{
  "targets": ["family"],
  "norm": "layernorm",
  "activation": "swiglu",
  "head_dim": 32,
  "inner_norm": false,
  "am_softmax_margin": 0.3,
  "am_softmax_scale": 30,
  "lr": 0.0024,
  "shampoo_beta": 0.95,
  "precondition_frequency": 32,
  "max_precond_dim": 1024,
  "one_sided": true,
  "batch_size": 64,
  "weight_decay": 0.3
}
Rows from block 5, named by matrix and row number. Rows with one number belong to one attention dimension. Each number is 128 + 32 x the weight over its row's rms, rounded and kept within 0 to 255. All counts start at 0. Numbers have three digits each. After the name is the row's rms in percent of the matrix's.
# q: attention query (model.blocks.5.attn.q.weight, 192x192), inputs 0-191
# k: attention key (model.blocks.5.attn.k.weight, 192x192), inputs 0-191
q.34 092:128128128128128128128128156128128128128128128128140128128128128128020128011128128128128195128119128128101125109128128128128119128128128128128128128128255128128128128159128128128128128128128095123128231128128116128196128234128128136128075128223110073000128128089128128128128128128128128128128128128128128128096128196128128135128128128128128128128128042128128128128128092128128128053128128128128191128213190128128128184128128089082128128045128082160196128128128128128128128128128128128143128128137203131128117128128128128128128128128128128128128128128105128007128128056181128128
q.35 081:128128128087107041077163136128128128128128128058128128128247177128128128096165128128151128128098128128128128115128128128128128128128052091128128128128177128128128128128128128128054128130128181128128128128128042128128128128128128081134128128128128128128128128128128128128212128128128138128128128128128128128128161128128141119128128128128128128078128128128128128128128128128114128128128128139128085027231128128128128128195128128128128176225128128128128128128024128083000128098128128128128128255128128001168128128093128128128128128128128128072128128128128128186128128128098128128
q.36 072:128128023239128128128128067012128128128127128171105128128128107128130196128128102128128128128128204128128140128128128128128128127128128128128128128128128128128128204128128128128115128178128128148128128114128128128128051128059128128128128184128086052100128128128068128128128128128128128128128128128128128128128128128128112128128128128085128128128098128128128202128128128128128128128193128128128165128128128128134128128128128128128128128128128194128128128151128128128173128128128156255150128128128128128128128205255128057128034128128128137128128147148128095000128128128146128128
q.37 075:128128128020128128078120091128162128128128151128128128176128128128128128128088128128081128128109118128128128128128128128128128128082128128128128128128128159128128255205114128128109128128128128005128128128129128128128128128176196128128194128128102128128128188128128128128128128128128128128051128196128128128128128128128128128202128128128128175128128128128128128128077149128128128083128128135128128128146128128128128128210000128144128184128092100121128128128128128128128128247128083128182058128062128128128000128128105128111128128050128128128128204128128128128128128092128128128
q.38 111:119128128128128135098128186184099063128128140091138128130128212128128128128103128132071128180128128128096128128128128083100163090128128169164140128158128128098128128128128128128128180128113128129128128102169230178178128132178128128128108128185128057128128161139128079128128128158128147146064128128128128058044128086128063128128196169119027165128198144062076160128128128128056065128177128128128128128172128128171128128128128128128089128152128154128191100128128204128128224128128048165207097128102128128128128128128128128128185166128092128128128088128128173128128128128123090080
q.39 071:128128128107128031128128128128128128123128128000128128128183153215128128231128128088128128128128128159128128128201128128128128169128049128128128128097128128128081058128196128158128128128128087188128128128128128128068187128128128128128141128105128128147128128128128123128128128128128128128128128128128130195128190128128128128170128128113128128128027139128187004128128128043128128128128128255128003128128031128128128128128128128128128060128154128128128128128128128078128128110128128128128128128128128128163128128128128128170128128128128128128128128128128128090170128128128128128
q.40 076:063128073242128205128106128158076057176128128116128128128128128128039128128128165128128128128128107128128202128128128128128128128241128128128128128128000128128128128092128128128076128128128118128128128128070128128128128128128128128128128128128160128128128128128128128128128128128128128128128182079128128176171143128128128128128159128128128128128128128128170128128128128128131128128128204128067128128055090192128091128128128157128128128128128128128128128128128024128128128171128236166074066059147128128128128134128128128128127128154128194128181128128210198128183128171128128128
q.41 095:128128128128128144128000128128128128168128235128170128128128128128128189128128128128128128128128128128128128128151128025128128128128128128128128028146128128128128237128146128128062128128128128128128128128128128128128128128160128128162049099128083128122067128128128021128128147128128182128128128121103128128128128128159128128128128128128128191128128128128128175184128079128128128131128128128128128128128128128128128128128128128128106128128133128128123128128128128128119128128128128128128128128128152128128128128137128128128122128072174128255128110128128120094128128061128128005
q.42 153:150128128128173128128128128128095058187128128128128128137128128128128086084104128130128128128104128128085128128105171080128128128094173148182128084131128128128128128128128128128165195128128174128116128128168128179191128128128128128095128128207128088128128128128169128128128138195128209128054128128128059085051084128158076128128132128186128167079128128097081206133128128128117128128185179128128128128128194128167128128156128128058066128128128128128212083128128196088128177126128073128128128128128178128054128128128128128128138194105128059211094053166128128128086128058062128107
q.43 093:169128151128224128128128086128118128128128128128128128157128128128128133128128082128128188144128128128128128128087128138128070128128128128128128128128128128096128128133089128128215125128202128128128090128162128128128128128152003128102128128204128128128128128128128128128049128137128128128088128132128094128082128128178102128128128185128128139128128004047084128128128128128154128128171185128128128128255179128149173140128128128128128128179079128128183128128182240128192151064128128222128141128128128071126128128128220128070128151136128128179145128110128128128118171128116128128
q.44 124:128183128197069089128075083128128097128128083130038128066128128128176128128145073128128128128128128128201192128161120128128128164136167136046155128128128162128154170128108175128128128128128128128128190128162097128096128087073128128129128128170080128128069128128128128128128173106128128128179128086104191128156162128096175128128128075128128076191128154246140128133128128128082128128060089128128172128077041128083190128128103135128175088128128128128104178140118161128166128081128187128128111128128128235139128128133128146128111128128191128128204198128128128128128128166128128128
q.45 078:128128128128128128128128128113128128251128128128128103128128128128128128128128128178128211013128130000128128128128128128128128158128171128128128128152128128128128128128128128128128128128128128015128128128128128128128128014128128128128128128128128128128128128128128128128128128128057186128128115129128128128128128128128128128128128128128128128128128102128128128128193128000128128128128128128128128128128128128128128128063101128128128128128128090128128151128255128147128128124128128128128128128128128128128128145128128128128128128154128128128128128065128128128128128128128128128
q.46 088:070128128194068128128128128128136128128106128128128128076128128128155128119176128078128118128143100128225128128128100128128128128251128119083149128070123128142128128059128128128033128145128102128128128114128128128128128101128208128128128103126128128128128128061128128128128128067089128128170099128128225186220128128128128128068128128128231128128128128118177015128128128101128133161093128128128128100082074128128128082128128169094128128128182128128128174128128000128128128128128128128128172128208128128128128128128128170128128098128128128128185175128123194128128128167128128128
q.47 093:117185128128205182128187104128128128128128068080128128128128128128155128128128128128128128163128128128128128128128134058128128025128128128128128128240134061080128157128128128128128128128128128128196128128128128128128128128177128128128128128128255128128128128128128128128167128157128128128128080128128128128128128111128128128128159128215128128078128128128056128158131153128099128128128192128128000067128128143128128128128128128077128100254128128128128128128128128178006128128128128128128128128128221128128128128128133128128128128150128128128128128128128128128108128128063128128
q.48 122:128128128128128067051128128128148128128128128128230172104125128096128034154128128255128245128128128128115128128128128128128128128128128231128122128128128171128139128180082128128128144128046128128195154031175128128128147128128128128057065128128128128128128128128102128128128146128063128128128080128128163128128128128188122128160128178185128113128128128128128128204128163128128058128128178128128128128128128128128128128128000128113128128128128097049128111130128184128128128128128115128128128128114128128128128140128111128123128128128128128128128128216156083166128128108128128200
q.49 094:128128128128128128128128128073128087179128128128030128123128128128242128128128085128128015128128132128128141128128128128128128128128187148128128128128128128128158128128178128116128128128128128128128128128128128128128186032128064128128128194128128128128128137128128128141079128032027128128128189128128128128128143128128128128018162128128128128128128128196128128207128119128212128128103164008065128128128128043128128128128128128081160128128181128128128128128128128128128137128128128128222128128128128213128128128128128055128128128192128128061128081128128128128128128128128108128
q.50 103:128128128045128000128070128128128128128128128128106128092128086128128146203128201128128128128185128228128128128183128128128128128128128128128128128128128128128128166167128128139128128128128058153128163128128128128128128128128128128128128128064078128128128128128128128123120128128128128156109128128128128128208128128128128128128128077118136070121128226128128128128127164148128128128039128128128111078087128189128128199128128206221128099128128128167128173128071128128128103128159135128128128128128088128128128092077128243128128128054233128086128190128128128128128028128128128164
q.51 133:128128128128128108128128128128141128113128081045058128072128128128157128114128128068128102108137128128174189128128128195128079155141128080085128164128111128128128128008128128128128128128128128038128163189119128128104128128129128128128218128128107128128128160128128128128128128128128128086170128128128128173128128128090160128128103128128166123128128128192128128128128133128128128128130128119046210128128035128063128128129128128121205128128128162174188166212128039128128128116128161128128069164194144128165213183128128080128086105128128170012128128128128128128128160128182128128
q.52 105:128128128157093158128131128128128128128128128128000069139052128128128128128128128051115128128128127128128128128133128128116128128128127128128103128128128128128128128116128156128128128075128094128128206128128128134098128128128128128128128128128128128036128128011128128128128184128128128128128175106128128151128128128128128128048128149128128128234128115255128094128128128128128128128105045128128128128128128128128128128128197128128124050073128128169128128128140179168251036128128128094128128128128087241128128128128163069078128073128128132128128128128172128128128128128128128128
q.53 062:073128128128128128128128128191128128128128128128128128128128128060128128128128128128045128121128128128128128128128128128114128128128128128128128128128128037128193128128052128128128128128128128146128128048128232128183128128128128210128128095128143128255128128128128000128128128128128128128128128128128128128128128128063132128128245128128128128128167180128128128128128128128006037128128128174128128128105158128128128159128128128128128128128128128128128128229021128128128128128128128128128128128068128128128128128128128255128128128128128128165178128128128128128128128128154128128
q.54 083:131128128128114120128118128128213128128128128128121128087128128128128100128128128128128158128128128136128143128128128128128128128128128162065128128128128128128128140128117128128128128128128128128181250128128128128128128128051128128128128197128040128037128195128128169128128128128128128046145128075128128171127168128128128128163194128128128109128128180093128128128128128128128128128128128128052197128055128128128128128202066157128128128128095181128128195200128128128128128128043128128128128078128128128128128128182123216147128128064217163128212255128160128067128128128128159128
q.55 126:128128128200196128049128128128061060072128128114128128128146172046228128078161128128096128163128128128128128128128185128128128128128128128128133172096128128128178145131128128128128195170128175128128084151123120128183136128128101082030128128180128122128128128128153100128128128128128128128128128128085128128128128128128096128083128180244128128128128128128128128128128128128128128103142234082159128128181128128128179128128128100128093128167128128128201091128156128180128191128160116122128063208128128128090128086128177085128128195193089085148128128186128128194128128128094069144
q.56 071:128128128196128128128128128181128128128128128255128052128128110128128086110128128128089128128108128128128128128128128128087128128123128128128128128128128128077040128180128128087128128128058128128204128103128128128128255128128128128094227046128128128220128128104128129128128128128128128128128128128128209128128128128128128128161168128175128128128096128128128128128128110128128049128114128128128070128128128128128156128128128134031128128116128128128128128128159214128153128158152030002128086128128128128128128128128128128128135128128109128128128111128128139128128178128082128128
q.57 096:144087128128128128085128128128174128192104128128197128128128074212128128128128128150055224172075137128068128128128128097128109128128128128128128128128128128166128128128000059203128128128128128128128128041228128128128128213128128128128062128128198128104128128129128071128128128128128128128128123154144115048128128128128128128180114128078128213128128128128123128128085132128128128128128128168128128180128128128128186128128081128128128128099090062221086128128128128043109128128128044076128128128128128126128128128128120160128128128128128128128046128128128139087128082128128128128
q.58 076:128128128076204128128128128128107121128128128128216128128145128233073200128128128128128128128128128128086096128128128128021128128128128128128128075219128128027128154251171128128128128128128128128128128128128128128128069174128128216128128075128128128128128128255128021128128128128128128128128128128128128128128128191128128054128128128128128128128095081128128128128050128128128128128128128128128128128128128128128128128128128145128128128128128128128128128084128128128128128255170128128128128128128128128128128128128128128128128128017128128128128128128128128128058128141116128128
q.59 083:128128128128013128128128128128128127128128027041128128128128128128128128128128128128128024128128077128128128128151128128128128128199128128128128128128128128128128128077128066128128128128128128128128128128128128088128128061128128128128128128000128128128128090128128128204128128128128188092128128128142128128128128128128128128128128128128255128128128223077128128128128128128128128128128128128128128128128128218128128133128227255132128128128220128128128128128128128128128128128128128128128128128128128128128128128140128128128128093128128128128199128128128128128128128196079128128
q.60 075:128128128128205128128128128128128128128128128128128128128128128128128128128136083128128128128210128128128128128128128128128128128196091128128128128129128128128128036128128154119124128212128128112128128249128049128128128128128080022128128175128168128128128081128128128128092128128057187036128128128128128185128128128128128128128141128128181089169067094128128128128128088046255128138128128128128128067144128128128047128128128128128128128128128128128128128128128128170128128128128128128128128128128128128128162128128128046128128087128045128128085128128136000128128128128128128128
q.61 159:128139133128128130090128198190067130128128128129093128142135072128126096128084128107045128128128070205128048128209145128078128058128128149155128128128087128127128128128225128085128184167128128128128128128108177098207201128128129128128128128065133128180128144128128038158128128128128128154098186179128128128128101033141094128128128198133065170128160172147128128128128128184132128128128165098168128076128127128175128128090128128126072128167128099128128101081128128184088193128185128128152101173128148128128166128128109128093128128128071128128106104145128162192096136073123121128
q.62 126:128163128041088128128113128128132182128128128128128118068128128128128128128128128128239128079128128128128128103128128128128174128190035128128128185128128128128128128101128128063037105120128128212057157128059055128082128128128128128128166128128128171128128128128130162128186128100128128070133128179128172201192162128101199128128128072128165116078128128129128128128128128182128128128128098128128128128093104210056128128128128128128190163087112128231128191128132128128128128128092128128128128128184128128178128128128128128128128087128128128115128131128128128073128076169206155197
q.63 105:128128128188159128128178028059128128071128128128128186128128128128128128125155013224128101128128241133128128128057128128128128130128128128128056100128128128128128128128072164085176128128128128204128128127128128125170068128128060112128099161128128128109128128128128128108113167128128158128128091128128083117128128218124128128095128128163128128128128073128128082128128128120148128121128128128128128128128224055128145128128140023128128090213128128128128128128088188185128128069128128175128128128128145128121128128208170121128128128128110128231128128128128128128128128142128128073
q.64 099:058047128128128089172028128128202140055113128128128083128128128219128128128128132128128128128171201128059128077128128128130045128128204128124143128018203128128128128128128128128128114128128128128128128128231128128128128128128128128128128128128128160121128128128079128128128121138191080128128128128128065128128165128189128128128128128128128128128128128128128128168149128185128128045128128210108163128128128128040128193128128128100142084111054128188128131171128128057128128128128068141128128128055128128128128128089128128076128128137128110128065128128128128068128128128177128128
q.65 110:035060128128128048128064113128128128209190128128128128107136128186128128128253106128117051128128128128128107128128128113128128128192128148098128167128117128128128051044128128128045052128128065211160128071128128128128187128128148128126128128128128191128128105128128128128114128101160088162129137081207128128128128128203162187052177128128128115128128128102153128227128168128128128128138128128128091068128128128128128036130128128063128128102128128164128161128128128128128134128128128128082128128128145128128185128128128128152128066186128128157128128128128128128128128128128128125
q.66 090:128128128128128128128171128128128098128128128128128128128128128128111128128128144229128128128128128128123128128041128128128232128044128128128128128128128128128128128128128078128128128128128155135177090128117128128128255128128183101128128128128128128253128128187128128129128020128128000049128119128128139128128128128128128128128128128128128212118128128128128073167128217076128060128128128159128128128053128128128128104128128128119112128078062128128128128070128130128031118128128128114128128158128128128128128128128079128133208128128128128128095128128128128128128128128128120128
q.67 127:128128104128128128116128093203128128128120128128128158128128128128128128128031128128125128128129128128070128128128164128128128128128164148150192128128128052128195197128161178169128191128075128128179163128128128128128074128105066128128128128128128128128128128128218071077128167172128128155128128128128103077120128054128053111190128128128128128184128128128064129128128128128044175128148128076167128195206128128128174128153044128128128128128198141100128063160070128128131214128128128128128087128088166128128128131128128128128128169059035120128128090194128116128160179128128122128
q.68 174:084128128128128128128128128128166142128128091128128128098199128128128144128176128128128128000145147128150128085128080162174078176210128128071102128128094181220128074081128148128128082139128091151128128151128128128128192128128128078128167128128128204148152128091128168158128077052128128128163167098128162190186128128128187128128128084115128087128087118195181088067128128128171128144077128128098128128128100128069128128085128128128148072128143139128128196114128048128128089128128128128130172128188128093199132128128128128147128077128168147091128176128174128128143128128172128208
k.34 122:204128128043128128166128078128182128128128156153047128093128128128128143128128128246128165228099128128128196177128128136128126170128128128094167128128128128128128128128128128128226128128128128128128149092128128124128068128128128128128128195128122128128128128128111128128128205128128128099128050084128128128092128128128124128177090128128192037211128128128128119128060128092128128168071128168128128128128128121035128128128128128158128128151140128116128120128128128128128073128128128128145152024060043128133043128128128178128143128111128128128128225128128089128128128128128128128
k.35 078:128157203089024059128195128128044200128128128128168128128128128128017110255128128128128128128128128128128128128128128128128118128128128128128179128150128128128126128128128128128128128128128128128137128128128128128128068128128116138128128128181047128128128128198128128128128128128128128128128128128128128128128128128128128128128128128128128128128128141031128140128128128128128128121128061128196024128128141128100128128255128128128024128128128075128128128128128211128056128128000128128128132128128145104128128084128128128128128128128128024128128128128128128128128128128128128128
k.36 088:128128128128128128128057128128080128098128128128128108170128128128128128128000132128128128128128128128128128128128193128128128128128177128199128038128128128128165128128166128128128255128128128128149128128128128128128128128073041128128128128128128080128128128097128055128128128128128128128128128128099039128112128128128128128128136205128074128128128157245128161128128128128128128128207128128128134128176031128162150208128128128128128096128128128128128062128128128169128182128150060128128056128128128128105169128128221128128062128128076128128128123128128128128128150059128078128
k.37 104:128128128128128112168057033128165176128174128175016128128128079128128165128086128187128128155135137128128128128128128126128128071128128128056128128128128128128128128128128128128128128090128064128128219128128128128128047128128128128128114128128128082128128128085128128091128128160126070128128126049115128128208128255128128081128128088067128128220128128128128128128128128081128128128128070128128128128128128128069128128195128144128128054128128128128128184128128128128128080128128172098107128013128128128148128128128128163128128128128128128128128128128128038066128084128128195088
k.38 067:128065088128128128128128128128128128128128128116128128128096128128128209128128128128128128128128195128113128128128128171128128128209128128128128128128128128128128128128040128128128128128128128128128128128128128128128128255128128128128156128017172128128128128128128009128186128128128169128126128128128128128128128128128128128128128128128128128128027128003255047128159128128128128128128128128128128190128128128182128128128128071128128128128128128128128128128065128186092128138252128107000128128128128128128128146128128128128128128128128128128128128128128128128172128128128128128
k.39 117:128128128128017082128128128128128128128128128128128128128116128124128156128218165128197101128128128182128192128084086128128205128109053128064085146128128128116224128128135128128128128128128128193128128045044103128082128070128128032099128128128128158128128180128162207128128128128037128128179128128128128128128128128128128128128134058163128098128128128128090128128128128128133128128128128090128090128128064128128128128128128128128128128195128152128128135128128128166128102128128128055128128128128128128202128095128128181171128128128128070041101128128128210144134128210103210128
k.40 068:128128128128128128128128128106128128128128067128044128128128095128128123128028128200128128128128128128128128128100183128169212128128128128128128128128128128128128128128128205128135076128128128128128112128119128036128128128128128128128107182078128128128128128128128128128043128148128128128128128156128128128179128128172128128128188128128128128128026128128128128128128128128128128128128128126128128128128128128128128226128128000025178027128128114128128174128128183197076128081128128128128128128128128128128128128128128128128128128042128128209128128128179166056180128071128128128
k.41 108:128128128244128128128128128128128128164128114128096128128128209046119128119126132043128128067128128193128128128128128128066118128128128162128096128128128164101128150128128128180128128128128128111128128128128128097128128128128128128177157128128134128128059185128130128128210128128128091085157137128128136082128128128128128128188128089128092111128075190128128128175134198197128095097128128110074128088128061128128128128128128128071196128118128128146128170241128088055128128128128132128081128181128128204128128128128059080180086058128128152128128128128128128013128128128192128066
k.42 076:128128175128128142128128128128207128098213128128220128128128076128108128128128128128000199128099175128128128128128128175155222128172128147128128128105128128128142128128132128128128128128128128128128141139128128189055162128128128128095205070128128229128128128128064128128128116025128000128087128128169128128128128128111096151128128128128031135128128128128175128128128128136128128118128128128157128141068028128128157128128089128191128128128105128128128128128128128172088128128128128128128128095128050123122128043128128128128187128128128128128128128128128128128128128103128128167
k.43 046:128128179128128128128128128128091128128128128128128128128089128128128128128128128128128128128128220128084128128128128128128128128128128128128163151138128128128128128000083128128128128128128128128145128128128128113128128128128128128128037128128088128128128160128045128162128128128128128128128101128128128128128128108128128128128128128221128128129128128128255128128119138128253128128128128128128128128128128128128128069128128000128128128128128128128128128128128128255128128128178156047128136175128165128128128128128128128128128128128128128000128142128128128128190128128082128128
k.44 109:128180027128128128128081128081114128128128128057128128145128128128128128128016170128128128118128065128066128128128128128050038128128192062165157068128094128134128184128162128128128184128128128128128128152128124102156128128082082196222128128132128128128128128128128128128105128233128176123103128128073129059128175128077128107066128190128074170128128130170128128100094128128128154079149128128128163145168128141162123128128128157128128194128128069128128090128128066128128128164173118128128128128147160128077128128139128098128113140157127128153128107128128128128128128050128068033
k.45 071:128128128128128156128128128128128128128174028128128128168181128032088128154128128128050128156128128128011128128128125128128128128128128120128128128128030128128128128149128128128128114059128128128184128128203128128128128128128128128128128128128223128128128128128128128192255024128128128128128128128128128107128128128128247128108128128128128128150128128140128108143128076145128128128128128128128128131128128128066166128128128128128128116247231128177046128128128136128128128128128128128025102128128096128128128128128128128128092128128209128128128128175128128128128128128082128128
k.46 077:171173128128128128128128128128128128128128133128155128128128128128128078128128128128178088128128128114128128128128128128128128128128128128178220128128128128128036128128128196000128128128128128051128128128128128128128128128128128128128128128128115128128067128128128128127128128128128210128076015166128128128128083128058128075195128165084128128128128002072128128052128128128128128128128128128128128201167128128128128128128128128128128053128128128128128128128128128128179128140048128192085128128193195128128128141219121091128131128128128128214128128128052128119128148128218128128
k.47 085:128128128128128128134128154128128128128097128128211128128128146128068060154128128087163128128100128009181128138128147128128128128128128128150128128128128128128105086044128128078096128128137128128000144138066128150128128128128128128051128041128128128112128128119129128128128128128128128187089128147128128164128128089128128128128128128128128128076128128128128128043128170128055086128158128128128128128195036132128128054128128162034128128128128128128128128106231128128152235128128128128128128177128128063128128128128070128128128128128128128076156090146128202128054128128128128128
k.48 092:128128128128128086135128094043128128128188128147000162128124128083128128128128146128128128237128128128128128128128128145128158255128128094034128104128095160128187128128128128172128128128107128098128100215128128128128128128128128128173128128128128140128100128129128128128128159128128128101194128041128128128128128128128165128128128128128128128185128151128128128128128128128133128128128128211048128128006128125128074128128052114212104128128149128128108128197083128112146128069128128128128128128082042177128128128128128163128128128128128128153128128128128076128128128201122128082
k.49 061:128128128128128197068128128191128128125128128128128128128128128128128128128111128186128128128076138095128128136128128128128062011199128128128128128128128224128122128128128128128128128124128128128128215128128128128123128055128128128096128128128085095128128128128128046128128006128051128128042110128128128128128127128235135006128128128128192128128128128128128128128128128128128128219128128128128128128044128128067128138128128128161128128128128128056128128128080128128128128128128128128128128128178197128128128128128128128128128128128128003128038128128128117073128128128128128128
k.50 120:128128128195026180124128100100147134165128128128072128128128128128128144076128167128128128128128128128128187128038128101128128144128128136059128128157060128110128128128117128128128128128128128128128128085128066128128128000128128128128205128128237119128128128128128128128128148128128128128169123103128207128128128128128128037128128040171128069128128166128163128128128128128104147128128128128128139128128128128128128128205128128128178128128128236079128164128128166128128128128128128128085128159128128192128025152128128179128128155124165092128128128128128163128236128194128191111
k.51 124:179090128128204128128128150128130059128128159128128128128128128220128128128006134128080128128128128128128128128128128128128128037128227128197132026128128128193128128200167128128128209128128128128165128128128168128193118109105054128128128128128030066128128162128128066039055128169128128128128128128128106128097128128128058128128145190141056128128128128128128128128128128184128128128128128128128128128128128128128128128128128128128128128128128113128074071128128128183128128128169085138128128128150128128128128128128128128128128169128128128201128142128128128128183128013128091128
k.52 068:128091128128128128128128128128066128128128128128000087128128128128128255128128128128128178231128128128128128128128128128128128128128128128128128128113128128128128128128128128128128128128000128128128128062128128123128128135128128177128060128108128096128166128128194128128128128128128160128234128049128128128128128128128128128128128128128128128128128128206219150128128128128128128128128126128128128128128255128128128128128128128128128128128128128000128128128128160128128128128128128128128128128128128128128128128128128201230106128128128128128128128128128128171130128128057128128
k.53 059:128128128128128128128128128128128128128128128128128128025128128128128128128120128128128072128128128128128209114128128128128128128128128128128128128128128128128128128128128128171128128128128128128000128128128128128000128128128128128128128128020128128128128128128128128128048128128128128128128128128128128128128128128128128128128128128128154128128128128128071128128205128128128128128205128128128128215128128128128126128128128128128128128128154255128128128128128128128128128106128128187128128128128255128128128210128128128128128128078128128003128128038128128128128128128128128128
k.54 088:131128108128128128128041128148128128128128133128087041128098132128128128111128162157128128130128128128018128110214163128128128190000204143128128128128128128128086128128142214128128128128128128082128128124128194128128128128208042185174128128128128059128128197128128055128128118209140127045128128128128128087128128128043128121128083128128128128128112071128161128128128128128128128128128128128128130165128128128128128128128128128172128128128128069128128128179081104128099128128128128169128128128128128128128128128156128083128093081128128128255128128128093128085151128128188128097
k.55 116:128128128128201150128128218128068128128128128062169128199128128128128069128081128114096128128148128044099084099128128128128130066128194128191128206083128128159170064128193128128063128191128128128128128128162128128128113128128128153134128064128128196128128128128074128128128087128197175128067166128155128096128092128128102128128161128128032128128128128128128128128128128128128128128159128128128128128128128128153128079111128114101128103138128055113128105128195183128085128128125128128128142230128128108128128157160225128126128079209128128091128032181128128152128128087128128160
k.56 089:128105128128128128128128062128128128128111163128128128128128077128128228128116128048128025198128128097128128128173128155097223128000128190128128128186128221128128128128128128128078128128218128128128128128128128128128128128128153128128128208128128128128128128128128128128128128128128048061128128128105128096106128128128128128202048128095128128060128128128128204128128128058128122128128127128128202169128128128128027128128237128128128128128128128128128128168128128128128115128142128128141168128128128128128128128147128128128128128222201128128128090128128169128149128128128128128
k.57 076:128128128128032128128188128098128128128128128128128128128098128128128128128128112128128128209128128128224154128128128128128116128128128128128163128128128100123065128128128128109128128128128128128128128025085128128157048128128255128128128128128128128085128128128128128124161128052085180128128128128127128128177128223128209128128128128179128128134128128128221128066128128128128128128235128192128128128128061177128128101130128128128128128230128128200155128128128071128128192043128128128128157128128100128128128061085128185128128128128154128128128119051148128167128128128128128128
k.58 086:128128128128128128128128000128128128200128128128128128128184128128128128128128142128143128128128128186199248177128128128128128128128128057128128128245128128128128128128128128164128128128128128128078128128128128128128128044128183057128170089128128128158128128128128201128128128128102128128128128128187128128167055128128128128128128128128205128128128128128128128128128184128128128128128104128128128128128014128097090128128128108128128128128110128178128128128128128128165075128128128128128128128034128156189128128181128128237128128128128128128128113041101128097128128252128171128
k.59 100:128128128128128128128128128128128128130160153128115128128128128128128128128128143128170128098243116128132181128108167128128032128122128128128182128128128128205128128177128128128128128128128128128128128058127128128128128128128128128128087190128128128031128128128186128128104128128078128128128025128128128128204128228128128086128121128128128128128201032128128128026128128128140215128052033128128127128128128128128110217128128094128128155128128128128078128128128128128128192128128128128128186128162128128128041128127128219192128103128128128070053128128115128128128128128128128128
k.60 093:128222215128128128128128172128128128022128128080211128128128128128128050238128128128128128128144062128128128128128115167128128128128128128178128128128128128128128128097128128000027128128128128128106128129128128128128128128128128128104128128128128128128128182128128128128128128128100128128075128128166128128128049205177128136128174128128128165110128128128089068128128128128080107128189128128128128128128128128128128128128128171154128128255170128128128058064128128128073196128128128128128098128175128092128128128104128128128128128128128128128128128128081146128128128192128128185
k.61 129:112067169128140100230147128181136128128128189128158128128162128148128128072185073128128128103154128128200140128068128128128128144128092128128107174128128081128128033144047060128128088128128128128128094128128128105128099082128165063096128128128154163138199128128148146128138128080073128128128160128218114128192128128175089128128128128128141100128128128128143081149145138128174128128128128128115128055128128030128124128128128128128128090128102121128128131160128152104078128128128128093128180128128128128128091081052128175127203040128128059066055128128144128128128128148128193193
k.62 122:187164128128128123077128128173128128187128128128137128128113128182078128161128128128190128128128128128071108128128101128143128068128197128128128128128110128226128170128128128128215128128128044128057206128128128128128128085127048196128105174179091128128134110128128172128128147128040128128128128128128128128128133166128128042128093128053182054128182128128031152128128128152128128128128050128128128128128128096085064219128128128128128128128128128128128128128100128128128123128045164128133128128128128128083128128128128128128128175128086041128128128129051128053128128128128128128
k.63 112:128128128228128146128128128145055128128085101103128128128075128128128068128128176022128128128128131092128105100128126128067128128128128128188123128115128128128128128025128128128089200128128151128050092128128128172128051128128128128128128108128161128128128128128049104128128004128128128128128128128128128127144078107183128128128128128124085185085128128128128128125128170128070128128252128128128127128128128128128128080089128157094128198128136128128128088094128128128053128128128128161128058128128128128128166128128128071128128128196128128089172010128128181128089159128128128128
k.64 101:095134150128128151100128128128105144128128128059128176086203130044128128139128136082128128031128128098128078128128128190128128128178128084128203128156057128210128130128128178128096128251128175128186128128128128106164128068128128128128128045128237128128128128034128128193128128128130128128128128128128128128128128128128128180128183128166128128128128128128128162128081128128111105128128128128128121128128128128182062113124058128128128161128176062096128128128128128138128131076095076180128226128128128128128128128164128128128128128128128128128128186235128128128128128128104128128
k.65 131:159128135079128128131128128087128128042128122128128152081128134128128128232128102112213143128184069128128128128137173026161128128095176062128151128128128128128068188196128094128128128128128128128128128178128128095128081218128128128162074128128110128128070128128116128128157198128128143128128085128064128128128167236113102185128109128128148128217186128184128128093128128174064128128128036107128160128128128111116128128128128128172128117128128128128128140164128064128128128128128128128128128073101067128128128128128106128128128128128176128186128227143128128093128120128189128111
k.66 105:128128128128128128128128128088142128128128128128128128084128128128060128128128128128194075128128128154128208128192128128144128128128128043128153014179128078194128128128128171128128104128148055128085128143128128128128128154105128130188128128159094068128137128128128188108128178128128153165209059088128128128128128128128128128190073111128128055159128128128128128128128128128087164128042104128128128139128125128128128166166086128128128128128128128128128080128128128128186128064128126128049128128133130166128128128223128169199128128046201128213128170055128128128128049128174128128
k.67 105:165163104128128128128128128058128128128128128128128128128128128139128128045148128128128128128020128128128128063128128099128128128128128128141128128128128128038128128128128062128128128128128128128128128151128128128019078128128128161128128128157222128128128128081128075128046128128178128128128166128092207128035128128128070128148128128128128128128060128109128128128128182128196128128128137128035128128128128128128128128128128128128177128106021128128152182162128128128095128128139128128210062128077211140161128147128180128128027128128128137128128125128128128030187128128128103128
k.68 092:128128097151128128128128128128115128080128255128128128128128128128128128184128128128190128128128128128128128142079141128128128128128128128128128128192128128128184128128082128128128128128128128128124128128128128128128128128128128158128128181128053128128166128095128131128000128128128128128128128128128128128128092217238128049128128128128128128116200072128128114128128128128128128224144128128130128128141128128128128128128138128128022128128128075128128128128142128128128128128128128128128128128215128128128128128117128128128042128203128010054072128128016128128128128128128128127